From a checkpoint of a small multi-label audio tagger.
Data: trained on synthesized solo parts of chorales (CocoChorales), 43.9 epochs.
Rows from block 3, named by matrix and row number. Each number is 128 + 32 x the weight over its row's rms, rounded and kept within 0 to 255. All counts start at 0. Numbers have three digits each. After the name is the row's rms in percent of the matrix's.
# pw2: token mixer project (model.blocks.3.mixer.pw2.weight, 96x192), inputs 0-191
pw2.22 098:165096130147113103197139114146169202110100107196129068063143074144046105127158093122174116069093160143122124133130142169182157126136117147105148168144117141126188085119075043123097089120207144086158080090108182091156111128150118096144140136136114172124133121120145176119126114151147093093164079146104127104099132135049201095126183134122144113078090107127139117116114059119124114136119052135122168167144129144102127156110139106168103131103137098101145080080131125155125183131125142113165125109144086077133141040138102101175097093084114151142109118087143098100146111161137121171
pw2.23 096:111138214128119102129099210180116079141101117106164116147174116118124170105102066142093108155075174147148154065129081118150086117111176134107119093170134156126133095146135140169124188126152124168134077116083103095233114126165106071095144151149129085108143123138099128134115219085135186110136086162152162028090115115119118190087105140133092093087149094127117109183150150145109123151121164135105081179137110149176146112141134130118131162122132102145127144136111057089163139191155141137140133100105127130113174098099097100087147153202081126083139111163161112110121159102124111098
pw2.24 102:173158162183118064076159112152147105125136055122159132162117115155120121180089128193166126097138117162100061097161131127131100140124114089217102134123167139115103150119139131170093114143149155211121125136068145118164098088063140142159134183120102134150083141192142103073129157134126082077147139124164104195137118134131126154162061157172193124173126122081113092107111127087110106114179085100091125169180115186114115145106145124100132127088137092148093181136157144055118090094146106144129151132128134128126062101112125155121119166122169155146125120125199075169165193139098097142
pw2.25 097:184188193120160115113109088086096137137169142084162180109123082131103101153100091115120175134161159123171139178113098082088103133150131162142136137093157094051134140114089166156090143168067107134143121049159130128133095144094153153145095084103190088121121056129178094132120122175148116164172097145099155117178156080088120129143117179189158176134104078170095148119120148130105126108097111108176159046171089109112124137080138090133173160130110123160160145209096186159137176148098121110125113094102154124121165122100152165158171112097090127138120119108108163114109140055171111127
pw2.26 111:114171082133152124193158115159101109157095178181095136129140081141126098137163117125145180111135079155134128097144102145159145103154174116104142122102128164092127182074096098139125124124138210140149071165137145179141077120107113133110148142121153153113180182107124163125147106132181106086208120146110129101213123180122104094180148098136110087136114094143151147105110113133193112202102129162127095147057104113185154135061149144116135153161105162165101081166114118184160136101079161147151149091122119138123104133068141154170169070143135096131140074177215119092117127104111119192
pw2.27 102:098137128186136119106138128079108116119119157141154146118129146141139111189122117107084158049193126090116125117108184130182138150121076217071116107123118156110144082135106086132156174139155106136192172127112167150136113234080131121128076107141147062079080092192081078186151113132184076076137123071077114138103062144128134141154135109144125147156079149167162152144151088134164071164127122118104143137127137085094070164155121123136080120104087112183132133141156103142116146150094171109175133129135125152046127152113117155135109107186076137123146125135134137157137121173102096099
pw2.28 092:139081091148086128140113146128130150141111101168152145170141071167081097081186085169131141185115124159154169151102112048127110116107162082116142134121043154074167137124163147104134137172158137139075158168144155149179104074092071170186193126128098127118114078140090090165151118131140098121107154119086128136099097172129122181110124091143104122146091150112140124112085097069125165116122136138165088094108103131162143107094107199176167138154175128115045172129210086159111142124156137101156111105124131104172154122166170186127141160148154079054133157165112078141126112092155113132
pw2.29 098:167083121168110145147121181160201109095141126114140150124128167124082065130109124135070137121160137184147141114064104133192127166122059127138137164103088125130101127094091162144173141139175105140155143151090133119086138152174132137114141173124150142162080095109038147111122128119117078177134164104113137151161110146101128134217135122179143116153097099042103077094088166129133110090140119142083079081169158119151174132043156137104174151115196112086106099168099146100099088096113125149140073112131086147163129075120121142125138104100086176113163120171111134151167094159193167149
pw2.30 103:070097081141163110096088155146160122143138140074066091105133185147132128127107169100155121086148120109131168132094186174140109141126152130147096117178074166105141115080181100152210123132125139148083152061136147135136146121092137117115067129120113152088155083165141100102123189139217186082102153146082136145131053123161124094089113138157180171111119070093146109126126220110156113097089142136148143137128132100123160141131150121131075126132066149126108095173111141159088141127097061172127118086162100075121129118091138063121147151062123156112151121100128123173113165154145158205
pw2.31 096:152133156175110087106090107094130120148132159143125126137068127158171170124110161179103123103201140099135100089108086082148090095133188138173152105063178111159181109112154175104167159123127153097040125161154106131193161133118144095100158169135083124086138178154160093104100156128111089140110172129131108119174108101097147088163147101142129139086158176069108110094152140097155114209125154126119146161212135096164161118094120185151158084098088158189118131091106057078096083166063098141122142098129133133167123159117145088080107144126151159135177117100119143118129102081173132116
pw2.32 093:183190119115181098125119154065091147150138111097148078095080112174097091127119130042082117116097162107109128175106170130140114107077080138152128140183120103134200097122163177099085167137097132098164065162091099107146146111065132105153114117119135131145121094120068100122109170132125113064128118179115191133170133130127070088114103113138077156105141112134132165164145168155144168131191116140128122192129103107048224143055104150092123121145068119152137113129075139167159115156138127133050147153134122143157080176149113133178102182138087153120139107124120122127130143145100116139
pw2.33 104:105192096158104172121066160118155148187156153162142092102107132138147187152130116116143203172123159138142045091093135177143129123113078124143135163184074140188086102098113099094096125106107091146111145140095105127121101186117147124121151159148100159098073092154048213104128151093130142217128147137190137149164161138115172202067116100138131101152158153136154117115137093158190101146108166108153084120126130127114141084142162088074113132089135159120098126064105131126125158116163160127119145075164149104162082119121151183132101130086104113149123175100105139082157118139127079081
pw2.34 097:101166171131109118062133142143185107142169104122091145099105064175087156143132055132209163097151151103079081133145144152139094200165113100101105183104114107136141162115124119107135091122111178107135109115118123113145145161071126117101143100187161086102147234109180068122133081133113098113153121099131166138176128176076122102136103104140153150126142152133146176120148120149128115167131163156145078094102123134113150125123149134146131144100138102151122145138080102229151154071115034094146157125126143130207179075076116076139088117124139069147096116164132100169137098135121106119
pw2.35 096:146155174139130180157093123106171166124158155138092116161185130161124136165151073129165122170163151143106106157141105169157146164128167127085078138179141144122112168088160181074141113177176135179099121132129102128184143121181100128140178115050101149113084102093159149168167110050116136134121131165109180103172123172111086185119153193168124110123098106095113137107132150144165130169116146178147093195192147122104124181119153043095145158132164138095111097084134150146211138099093150143182098149124095102096121055111109085156158131163135130099179137131153117146139160130127077100
pw2.36 103:152186083151113142113127118124108094136139117080135223134161093172126099156128101095183184188150163174087168145155121179151111110119106184178111220140143154132097162145113172153054124094134124115070168146128130110147125123139092118097106127131062138090093069104144132143128146131130167128133138105072083184102120159068109144183142110125130108155145150181140148107072084132122158093132122138086142139120113140014101112080171099070082084134065165084150140103104171122144130152075173118109132102135140124143140096148160145126127134147103152150198096143073113142095155143131149143
pw2.37 106:125133099100127136092082117134126153143131113084071158129126103095117111111085084167094163104159161188160168146165155117065143088141131108148206126149106120129171112093157109111111139178161077211130086134159131114190102053105140139109098118066147146115182081095119131148094115104170070052173087114105103104142173112107155140092137159148177096102126101148131164157159161186145131153173069134103153135090062088099146084156121137082100118135121140132094163159125113178143124162118189125157121139079045119111096101141189134147154089110074162121147149134091080120124127089148124181
pw2.38 096:164154149121166118165138151122120194106126128110077122078123159089181136169105110158038050113148105091100136087133184120144176154141164116136176134168078081113184112123103130165107080070106133098123101161142142150175119165148192129133129157171165100120211120149063130137132142141107094133139137067163136078147121124065071106112081134167100108096109113135137117150168136173152180158100103144094122116149121099122119123080191134121138162194131087162116063111109117137119117165175108154133082130143071149067126090162172107106202115161113113070125093076111159121113135121122148135
pw2.39 097:126127068114090122113107132155129068070102124137118149111181129075182094158108193132081146160133061158156106153166156153163145173156165155180117111108130132115120148157136154096185145162138145057156153166094142196098128128075099131129111102138041204158150098117136100090153123103134037132172098111178117088107110203104127109087103119124085104079121107106114106122114126112189133077158078120156118136180165135098085124134104149174167190117149135085069109136180118127052089128136089117147125162116120180143110141132095112133169159132144153113136112128144138109163126153096092185
pw2.40 104:111172145134104076163205084125166155076163122116156090105161108187105096165095185074159095150118136136144156161082199159121138136143113181155172106130108129105102079129172139155115092152153114115137158087181172108169118152117125125184107115123119070132111135152133097142129130125166144109179079074120178141183132161123133152135153145146182116153134143159054186156219096167020135130133127181109164124166132152145099107140156082172105107129077119118108108065185130138132149187161142150100151162083153115098122093144110144127121102136100108144148150160115093132120169059106137161
pw2.41 103:109196131136152143140082123109156092132188158184145169086136144141094182111144171069175120139140210117155130160116147145114130083184124113079132113102117126135136163105154112091117121159141177144135108160114089103131131130104215133157117101177133124121105087105118116176112108101125133070143059140079084161165169088122148083160141079097145120123132088130125114097142117095091138169125163121100104131114126090093075099069106111121185075076041146187131107124138099055122128094112091134086120174107125054138145073135170163172165105121196147124125145102076124093161070129157124123
pw2.42 110:080181119162139113153133054117098145071091171137162067128105118090124171077127180152126168117115113141141139118160202179158118121119128118117108162150123118153183084146169056155147120152165173111130225216141100124133098175084188156158100130157116142085092161100102127168046139150075110138099147104121086121101092178163075111136104084113121162120098130113077137176058134140181143124089130112126103128146132155093120133137115143137121141161111120125141125121115197159200117104140135125143130115110103148101106134172195133153102138047114130135107080121101124169156109139141054125
pw2.43 102:087155096163219104221110106131148171184158142145164154128118141178113210101106110158098133148111177157139138112115057120155129103125118086106093186093144136158105173095127155127129083141130175109125126100128141102145118160093136152136051100080145114192110111127167116132147182137171123081151166170068108140114103129129107166133130144152144153087135127129166116156092168122078166196190151090104165080088060080175164153108112149177168094189121152193121109091095158088171131126127118143153146165118123180120144106099099125102128140129133132097100161074133108180087117131165117106
pw2.44 092:162232057130161127120141104112094088089171127072176138140104140097155158157129160114081122095162112141145165119105096129140154124071081071190146099124165118123059087176099157165178128123183141100101104138171164146108096133110150126112176099153095172145103158147072063162115141077134128188104086125086159162156128143065124148149100083146143132131160126121130109119196149160137078136119139117114121161142144135150134187158113085105100136098141090187086090108159124086146127188165104172136082113125198061135138103093126156103195127136196087127102126148114105124142127133125092147
pw2.45 091:205179172147121168132085173133136164118119157117160171150120119162143103175163122166077091135128111095178097107172130115083124110081134088112158126107200156139142074147101187148094180107119149118095130104150126180100213136133131102116089151118175072177103155107149099082127154156101145139117141088111121144129086156153154167095135111140135096095145184124172152130080186117095169193090122124134138156113129117106115137119172146138164128148125101127100128131100136075134174123098066148105060133109208140051119148084138166156129099113104207155117125113177077074113146097078099082
pw2.46 090:129159148129109133101094101133160132091177103090150117148100113154129180091110082129151070064175157154126167078108127155154118198157138140162119149076097148179049088132121187133089100122118165122143050109123117173121150173062106143138155112125141143096130087122200119107140101169174128169147061123146114118076118142037134129131096143098131153168151145051073102120151077125102116105148145128179151135144117118099111100136125125140047174122153111132112088099129101159129173189155158126087128129145148107103096126115050074171080136153147137101141174129175115082191118105120113104
pw2.47 092:143164086114113178166067121141094167106137135153085180097085139132100115159082191109121077144107137133117178175181129086172094158180115141113212174170179131170193154075165092123099137123169131129108120134153143090153183147148099105141082131146118145129114184140133123128145158072161104195121134123105113176131125166166101082097133170107137140078122129090077145155102148141170101188077114104084065154076166148109084197140114151134132191127066106151153085093081133141150165141094113147123101158120096119170120128113096165176111110072092162128152138094098111129106080104151135145
pw2.48 097:167138116150156111098102099117081131222162080174072138168135201103148101127176168137111148119115133166133131166162091187138208131124126151139105188065167092057167189092097132112056079120141152117112101188151085151157172155113106109100139097156135147136154176154209116114157140162147118173110143099155094107153144194186135159114063121158081168140145125138061086101125123111107140133090112153094091120132079145104101124123106097136158072131104064138101114177098140136116102171145097118123086161098107165139159111127174133112073132139142158165123116161150159110096129106133125122
pw2.49 097:109160138147172143057109169109115142140187133155189110169133140165151061133101105139159082112200174058086106153146129096103110121121096118146075122150127158081137184193101083230175103095170159125146112129120141180156131125116124113149168114151146100135166136159105136143110113097087143088062135117066139133114153117120095187113076180097135119116128164181119107150129135112161150165143126094123121087140152167126151174185112125113102117107113151105120141076115100127099169190156104159103112144184132157111156145114080111122122127134101132147153188137184112059140153086114134237
pw2.50 110:148052102152098066141176118153125094165167136151067129125166180147161153128155160157140111159134149134094124120103136138194084145143053157122172123155172106076148150127137200099114142158141074115046105142113068135147141096064132079126084130136144146086114126083075107149171083151137118138207144075142158117119086162157205109164152157123089088127161136092161137114097119107156138069113109122137175105105141159079137113100128182109160135114175112085126135161121133156153140147112152133151146139120182155151106076196141157145082149107176085134123132187105154148131140202103170100
pw2.51 108:122074153188171091160114094104090141079167133154126111151160164151165160186133094160080232113120151148125101140126120132122141170137124166107161105040166129146122172060178157101172134132130159148153151155124102096093132151102147136152132143132180106109172166149137104094184046131087106151128164095108063160100124158150070132117169077139123217159131152113165117118141125110120100154104139144122133103103134095119065129100097121071145158114108062087108146124147155159139115185090110121125106108155150123125098058126116168172095090086144123188070123189138119112140136114193133146
pw2.52 103:102152158134090056145088101131147107105143141105155131101137139164154147049114163156077096110166139135121146054144111174145075170089115059139168057103186179151114118095134162117083103154134146131109113168093124112155127107143112189170089157164149119150147158172062083120186135065132103058144138093133136236127109066141157155167170107132146100128164147113142177132108162089155145048149081113149084104101109103106145106078123078107181158099112113090153144135136134142077096156106124136123134136151150109149120078120161119143138068107156145112130121166161160167137122098152143180
pw2.53 108:132114194108105149129103166130156092169145135056133088099145050166096111114176097128145104157150112165074137175103190157145161070095135154133162167187118130144146078150156110109118111132149122158125114081139145071159161118187148088098121157151075129124121094165158104181089148064172128108067156147110089110112162168074159085162097156146167129143138130151131104121147151139183136130076152091124160146125125114125142150172122127107109111137098103091121106179133124164081145155124144185126114110159095126161103104192189116076151172139132186186153064113155100093155188162170207146
pw2.54 096:145172066111173126085131164117138186109071174136087117144141116078140124110211156132149140098137090085121146096126194172173127126141121118139096085164135095125065112074180110131136152115128125091159103106133085102114093102166138160171107129148125139096077072183163040126131144099132185124176156130061125124122098072114088124120137117158055074094170101150121166167153122126180157134109154129145133119110094226120121069117136140137084074137111110111162156079179094092124177135135129151147130130164140149099070110081126179139152131099121122178148121108133164131064170155148137139
pw2.55 108:089105190144170053100109159155089101151148114083109146141118179115143043130159124081128085099139150128126122121136149133058155154133168123145146104170147142187090117129116094129147135120171153090202134145107125164173116131141164123132096132077144132140196147168171152193121124084107183069151140121126185126109142119107103130114100135184122151084130109149092117094076069164203062160116092068110162075101170126149097112169075130104080172140096068103139118102159107140140094131143154113135199137147077150154152092155100154116069117146150087147136154152115133136148113168086077086
pw2.56 096:142081157194086151123135112157111138077175157107138155105165122209122086147130203156134139090109131175152123146102166101186113135173071121105127059138099066128112149121122167116114149056163089133146117082146181117141165152117108127143125144185081168133058124131120164101169063125195115121126067126098165134147140124085107146158145119163116117153168125131117105212151137056206180121117173095094149122129123178160123123120118172121144148140107110107162117078129162137150161110127136125106150159138176129120118203109117047137125117114098112154141134153065104151101120059083124111
pw2.57 099:077147136154097172054206160138182150123131131108107085111133145176095159053106189115138047105120092166119094182076120082121061164081151201136159091089092112169150088125105097117146155145107067142129100126154144101108079171092166127139150086144097105170124133109117093117096159109156112139120124146172082129137135152193162184097103184123178149120174133100152123114097132116122070106129159090105109144155171108077110155103102114084138125088130145090181116120155113146079081113131105131155112106159047070158138137126085111149166103070130122124141124188168125125136132156107128153
pw2.58 108:126031242103160175121092114142092082166145114166113122128128091161124123142140125106098099091172115157116115101100080056114135149159091161098118143143147125097101140113123128133102144142134096132084038126174206142149092115108193144121164094086080110159186188118165078118148166132119194121109112095155112072097112133147143141132113095106093152063126140100127112114121116120076142149182168106146168133116141090149087159155063114131124076142157089178149118110125073108147133154109120178134097118144124103118126152115085095099120089126194183117174148135140152110154118122192085177
pw2.59 106:145117107187096105190109114172106113215134146102169162098112102120108123075090149103111128126130085129114129117138148124154121166164150149113163165111160143147149110151122066123136148114124129096105123122116110120098116177092127135133215101087118182113176113143179156127158150119158057141063083180114131144104103101106119186137229142048149128139127136152166112092138150140112125199116111144131132142101096143162136128068126082111150103082143183145119189124141101108154096137138181165172117145115080091127084112096094183145090098062117126153130128109116074184182113071166136212
pw2.60 105:108132083105095104107102111168126149148112181138147148109084142080124134137074097148178130081122136156109137139113123083174109062139131126086140156175161176134124082100114128133142150189038096120142096080155106130112153109169117097139157145111177134122118145115097129118137125118116107135180082201137096138069093024127135111069100143137118140107170062153149125196150156170107167167108105104169111166138139106142088163228122106110127134190070140121137167137084136167144147122122150120116201110138132187115096180168133123107071150133147085101127171166151113135150175116160094191
pw2.61 094:123090119149087118109131147137156165112165119111103095153110140154116137097144135138148087174098100108112155143173072116071134137091101134246067115081180105116085120099097170165168138128115088083166087125123116170157110083127111133119090134113164081148170116155115097174150137129135139101128112129204103112113133197117115134118123153165166094108073138167084149110096183158171183141179100092115142160108108140184181150111143081151147144136204124116137104131172179167108121111171138099116142077098053092088137153090106135030135129145096119055149142141157115132139119137100122060
pw2.62 091:155091128125126128100176081105143138155124175129159138147096117094110199136074162131104067140099145108081149091140155094123111176068137122134160087150160171134133140134162134165111165117144147178114124101079196090161105102082187128111138073153135093129156123121189162067121130151141138049093096106100155131120137125131169118115164106194095140092145145092129109139186155093122131063089119181136099192132118103130124159145080080086141168162141102069123103103173127126135174163133138149083201154064082130141122101114076107096167151131123156102084109133084136136073134096068176066
pw2.63 089:167125174174092142097186151146166117136145128138162132101064104117171147155124139155148136111059188166105083176131113148170129146046139107126159142131172065109099048149119144124217128111152139160144135114128154166091136150090131155173107147072085121145101119153109147103136139142147180207135113141125176107155085060084167205121149133095139132083116105089147129095117086111104130100164173151174149169091097192098093151169137138177141142130126107112143064126122160168139057119090104114141174143150129129130180153107060122173142127139176068101144110152094116118136151104101098148
pw2.64 102:130155126159117136117114162099154129171087082116064137115179167081147158108147100113148102125082203080146139096125142115128094154152198163127132138183174120105182164097123110135135155096120108119132111127127076207148142152158120135149098109159132115116142117092100138112146198162093087178119130108129156107152093179145121184141124111068131175167167133183195155143181107066148155122135180117112113101093097107185116149153134171186168143139112131091172112158096098124120083138162088145143152143173118081129161112173119126144154092137075164119130033105155145165138123083043057149
pw2.65 103:101107167132103132136134151103123103124096151099144130191162111076200154135161100090173090141085174160132109140102160100131137163097157145124079113154187138137078168130098100142115130205202093157131143092113105143152127182154155145094140153110101095152143143132108109136130145137108121161115049138119086073157131181152196145092172125148119160105144150085127120113168183139148193076145100146092163100103129059142126124197118104099091129108171098119095095116097086092152101067105188144178096097176065155101084167103085176073124122125123161150149112089192138134152179144131117163
pw2.66 105:113087088125154112144152138115144150095129131203148089136119099192115123139132106139124065128133122110131110157112073121153135128147067118189156149058162076109129081131139171083113101105151135112149113142107191087136112111126129140082108087134166166064160128169187104098105124091063132135090123139071108155156139099128157212117105142138112121220153107113172088103075125099073139107135162135175182123175158140113118111106054124138109146124120165147109061081082104030108203131135140161147089125121069125124125105136139167165097088182123108112122171155109134148124139173141125173
pw2.67 100:130099126165088183173130101129080098223154084148151088119151087146099080145155134138143071084068064149099118178154176128136167112075106154104136171099120120156140156122154129137094127118116095105057127115157099185124156116082155111141152105139100132131145132153155109106095151110083127135182136196151152149099174112086130120145093203117155180116096080124097064159158124138118161105158153163120116104102104139090089105175169113186176116148127142159119095125111139119148109150108197187223109071121097147115167152113157109137114143112060076182141153132175108142124112164128148086
pw2.68 102:150149064107108181147157151157127156120088143181155143140146115100120129111060147137105082100132124147136123137134137128119151171143103144156186145117136103145171163110116080117120152104062078125171105155085154084139114143204125168121129160071172155109204125079151154107117114063171126138171104153101091141117152162093139214152111133141104101085141156162132101127066117144125148146029165135128112110166139104081109068110082145184104095098054139089154080110060141193113097140163151075125067134140122146159144160135185177167133101165086126153109103165143130143153123116106115166
pw2.69 095:147168119076103048156125099158085189144063121116101121109104123155084100141175115133109118130117085127116143161141111192182164136141120104132159176148139146078199135096123152116107106148158139116124101127147146114136081150128116104115179169194181193110166149145138106140098127122142104155097100070192085186113113129122147137133079080154100119158167195134115136110092110100101114138132166102115089096169134097179143114147085149137121138119074092113198167157179081118106136047152113041123101107076150152170111111127171136159146139127151128179133141221164088172158155157127107131
pw2.70 108:101143124134144132136094118100120126122115117099103131118169134159082165103158112143172137204046121151101185143135082116094085188116157108107112132089107125145094103134095119117079153166077119181086148046108107099118144144145162099134141165149152190150091153165109148080091167133193105150074162160170068124149066184134129164123116114123181124164155198133116156154168154194152103190092102150100145088142150110162091149141173108105103137129134129170087164140118109139140164167124124102165104056095155105145115064126120096070190139136162215127159106138132111127078148086137124120
pw2.71 097:121147169103118130132130130133079159132145100169123081144174135075120170077140106137208131124065093162117167115118169136120107125163126090117119116055118098115097175106097127145138076167137116161176131139110141180124153140097131127153138173102150164123143105135137114098179132137182140147233120142148123086093151150108052152136151138083107142108170118152133206156176150087088165115167169137140093145034098128153063115176179142134151138123090131201127141098111134135236125115096119118189123124122155149210111150125153119142097139132160125075073120130150065138111131131099124106
pw2.72 105:125093155114137076060087163149115125096125128147151113143113141128138073074009175098080117162130118129118121125125191117084127107139147082124081103208129134113102036138112105117161149091079076136110108118181089132088124132108182097109141147163125176190112124133133163115192168085180096109117172142130158140121135106173125126097125144166071115105123154111137188176175093205110134089106142149122160133083145123090117142121146143123112184098088120079152121129167161117140088082189089134189162132153168096115124140146107101131158135170149157193140142128097090119160130136124136185
pw2.73 096:122165169133145047108141163178082110124129132144108138189153064098205182105118157099103160075120165093085171065156168135107089102112122132094072063185105153108183150140093101167182152100116089122148144109091192148143126119136131083150099107082140096153167095109100128118203148101193106100157137061132127080122145067110108121123161138186143134156096142151159149172137099150089121148127154146094086106160130143152102150150161082121103111143152123108107164155076117153151112160133176118133127189149102177110161113135148173122143118081109107147041105112144093131133144162105182157
pw2.74 103:177155150119157111213204145077133113134106146106191103124113144142114166096126119126125079103091166128090110101089077055141127073144142170127180165142094176106164149148101120166182136145145149115131131089115106145132102092202103102079153124143102103137123137140097140150111121184107113162081104107170114093105138083141165060139141137178118127162173180142125123166160170079118152170160132099097077193067088115136119134086132090086147119135088131174113132166143113095145082148125170139122140166127113105192119158092062170128132138104127070168186111108163092095140132216126090124
pw2.75 100:099169085145173206114119096061130124136073194118099148156118111184135116134159140164157184161117109135133133115136169166166145088105129121130144070113122156129105149131154090129186125159146153156132158130159082209147114037118135160162084116141129149120064065176108131116102147224071142087144136148113088098137139119132097146160187137175163162160136140111119077158117105154158137184148139072114140092143150164129140079100102119178136175107113132107108148131129083169117082164185190101102171158146117139111131115152151176107159159141120112089153143175140201078145130091104092128
pw2.76 092:150125097128159141139162105191154127125118097150173178161145130204107171174112143099132083155062177069178188137106057166128138135179157103126069088202057118117106140160152092125108157143130075092133143138116148150098141114115162165131144105152164119154089168085167115071153168082120152116109079183106163115088130134184067145070117094148187149065121098151133152182147156148094118150118118135174111120141124167148179101100133169153138102155105120098155100178143087135180086141108120180138090166162191152117144113072110162080124154133160101147129121081130136123150128101105147118
pw2.77 103:129127117140172135161078133092124158128124133139106160126116106111125103148110075208094172156114153162137100111172151126138106134152136161084204060148138130150157140108126181096160141172134131174177149114119147141117160112117159128119171167173159102145123069083103179166126176107135174138145102081107116170156093114174108077144146163162103139103136095119138158125114192150081107174139126138113090136175142116171102156134155114182150068100064159077080126123086096110057171104137035041162096154096107125144099097162154126134115102094167174088151142136168092153153138180057109126
pw2.78 097:130128103140141120152075110171126126161115117136092132143072124163138131106142107133096129128157119143097153125102149184110171100197122186115122174126065161154072126135115120177081103089105099179181128115105113083106107142132133100149161159083173163168119173126092144062107154169128133192115134216119103135155122073081191145097118093108117127138096148177129139118142136150120100126193169130102136118181140101155237164125093169143166140105136102113168167160100155160106175206109085121096085120138122129106147117103049095168114140100116121113172142179132100144175103200165090105
pw2.79 103:114146122158135135207068122140106139146114117183144102192144145126063130163122144126105100143076153147172101135141164085136126134067107109169098083160138112113130157152085146158102095116150069095136114159165156158142151138092148131148139065175167156158120116088191057150166097134185169148154137130128085159122108108097093134131145125128176134152095126161092130116114152149077153037137115082120101145174158193219150141151104142126119138158141109058075124153113108148128080097150113123136108104103176105124085135168116147091107113052140133106181165157082073141043117160116139174
pw2.80 099:135128124134150120119052111122138047109124095111164145170130088078119147135099091122161100113115142054128101188154089153161108088070128093134106113117138144088140132170161132196133128113138111147173133134083132105130136125116111128113153112129138098178212000100071115151118139122104107207191100094169104102078109108160115107099138101143162136120131142152118132182115151197092122151121130120137095194131142137128156095117171150142114101116118122104134100137083128172134114119127101190123176091132132124150168107181110109205113106154114109140182119168030074149164145154137116157
pw2.81 102:136163050108141158140122178113150135083183109151115160192122101119181141094153139102131174190099118123143138112112096070097123126110101080108141157113143145116125134115111162162167191123134144078101117149094142150157116098114105142161108118145117074117099126141105064117084070180106144137132077131075159178111067083137111133126120125117110171111121112052128127166147152082142132120086127091161137166114075084125068143140187157135189146115129197135138156105055102073177160150119134175164187060158134119102161096124178164152119104149119167106143157141102068134148055125202131141
pw2.82 104:150152125095201073139180126157095174058146123165052175162116146171096143125138137176162206096131154143115103125121113114113138180127147105118135101143129185143094123152142144102149165101129164113092151127156161083132108134154108142121095131109098090155102157182151132151112125154228144151115152096176096135084123111161095162125070157121128129167113123142133105162118139124093086126127139124160157121170184170125099096119082184134142155107179136127205115106223119056123109096152173175127090099164173139106193177148151141157148124115135165142087131098167145143113163089054153078
pw2.83 104:069157123160082153116091108166141146134134149125197152121149130066135116127142105113156119079197097125139168126121070129112110165142147083170169113090082108117168143156109076119100018115109112174215113102182101113159094000116178150180063137120088151163097119130176137103150069115090153119109141165125131121138122124130116114160143148124123131185174072129107130122086087134167106157124117201109105086127130105130142092161112115128181161136150123112113097166119114139134142147178187122131075152110121133154072087119164089150128133108158131133133092118098103126111072143098135094
pw2.84 100:112141124112132100092121112104088169105125132114116124152123136138081116131125138121193160153139202094127131116163145158137255167128129115124117154162151176154103122124112122152151142162078080100120128146097156209111098159180098078152128144089098071155103172100156108164108164105116113097162051058119127150142114059147117145131134158095159128127126055145115209155133082097136137111139113145085141090176100189121189160183106030107119152196123120092168144125113088166181145159126159121100133109141126108148124121193089129103144113123133124143161167173124090118145122095125081152
pw2.85 088:143123090117184122075052150187055116151132113099101148133042120147111106131111143145158163125161118150127100120163161121140115122144117120145109168122186153146075046071185120091169129165136106092163125090159154195095058160127150161174086090139092081106150129150126185106084119144124112111132141135138145139132122105165139167178137121146053137062176129168138148143147128112135151096120110191145123098162133090147181182130083087095113136078049104169137152092141077188174144130110155130106102126182126115120162110170107064132099144108130138139119103125104106133089051099132121123
pw2.86 100:128126131153124175140126179129171125172098143141107149105159093165130145092107141097101145187174101142148153170056142081083143134187108197150125088141113145133111152101124091148134166124137150091143101122080119154151139137129151121092171125168133063189172139127074144138121109153109122131033116093164126150159071065103122082137158119164142135158096091064155079126118120177113176187141126164127087125187126094129112098141101052111133089175157104074116090131124152121146075155098172132107160114163129129147209153146137106147062106148072102143075196148103135151144122083082121076
pw2.87 097:127093117053129139112137130126119176152129140100183145117135147157116108152179057180116130094100131118162159130122100157156155151111155077157149132118126113143147130118119243126160163109167121132140123146102097137099095165162139138090122107172207110134071169137154128108076194106061126110147144142101140143169063100115133114169181111050151054132156096144112129196133138158148116149094171102174108063098149089182136134145094185156102097114082171163098077136090096097117157159165094152169136097124078134103150147112121132118134192123111184046106109122107114142105140130172120105
pw2.88 099:142067127152136152143191145132145112118116112146101125151153105088095120129093206099136158067046152061112072141148136162158140159141169153137177114165104196119156135138100132076183131132187101069133132085181119079084128115141115096148167151130088127139065122137140097158180119150105125131055081105155110138172078100157111139176134142126163171100169139132152078095190127136138127089139156141109175131143139116134120128101127067144174136123158151067158088193077142164114097132177111072085116144109207085096117118134118138094177147136098094075110088134140138115170111154097118081
pw2.89 100:148133093154111155156179084148104123124095159187126154124155127166154088128095157154075117124058113157095143155121110156148140096154129130136097180180125116151141129096157090136096115100163112117144107132130146188187095118220130169138095132115127110100132184114109187158137125063132085121103072101140159120194128176177127162135127086128157103099151162119153139132219149153112104165203117121105141089207135214147115160122174076143169122164133188118091125176161109150125179106148139134069156152071129147065176131108125107147112094150134091118193121121119126190089131136108156132
pw2.90 103:156175204145134137074038115126134144106100121155119145164165140127142131146077097154172065064111115052141145110120155081164094096062178118137150101078098147117128136116145180125109152095101096149142157202133105149142143126108111120150091105171116128166193156106068170128128150144119178108182099197076155120086174062138153203116137129166095114148151086163151090155116183137089161131145144151142071074167073106158128166172126127134127103079157161140124118105149112176107154148141083115125138102115127151120147130150117094088153106146083105128150188111180161108174093130154120108
pw2.91 102:090079176129134122179153124120124070093151167100156170129117098112142114072157108118125151094176107129109090117158096135114186096128063147139118070126085104180181071144109118161172116150146137156128148166115109140114176195073151110103173089131122143138070082155170103139150098138165136131102142138051140086137142153109102133191172126093124157143136150145086130135078178095125236052146123109134098170135112148074133112129124139076095152125143137121099064113116158080154160110118106067118107136144184114191112134117126164208143108076117152164112117062133118112154145084131157102
pw2.92 106:164091072149176105115185070131114190160107133101134119096123075112150104127098155114131110146170149107142121104122110092171170091157113074151145094128145102127143164114161093150137162159090129098145149116137134049132077053172110086087130100152151136156078143115093153109074153085143113176089103145117083153106138036168112141129162110058070101165084107138131103162084141125123139123110090127174088119113174143105216105129084156127166077142153108192115169135044110149152167131082104093074110136058177108167118115152166128187118148118126124170143150161120118137110128158138127136
pw2.93 091:124169110114130136179150168184099149095126115134171083136095124143142133125137081116152115149076149132174131131147128137135122107142159136077110121117140057111155091079112135139141103107146157177154135127143150145055083189111117148094153147042160177063140113124170139096176155119120083163105161149134127160094153131106160110118119164077141189095142130167108134093088201106139207127138137146103173106107137175117082134138094102160169162137205098144158170086097142088136186109180156149127072153124139108176177125104158135082170112105096145127125149100233123174125086194103089135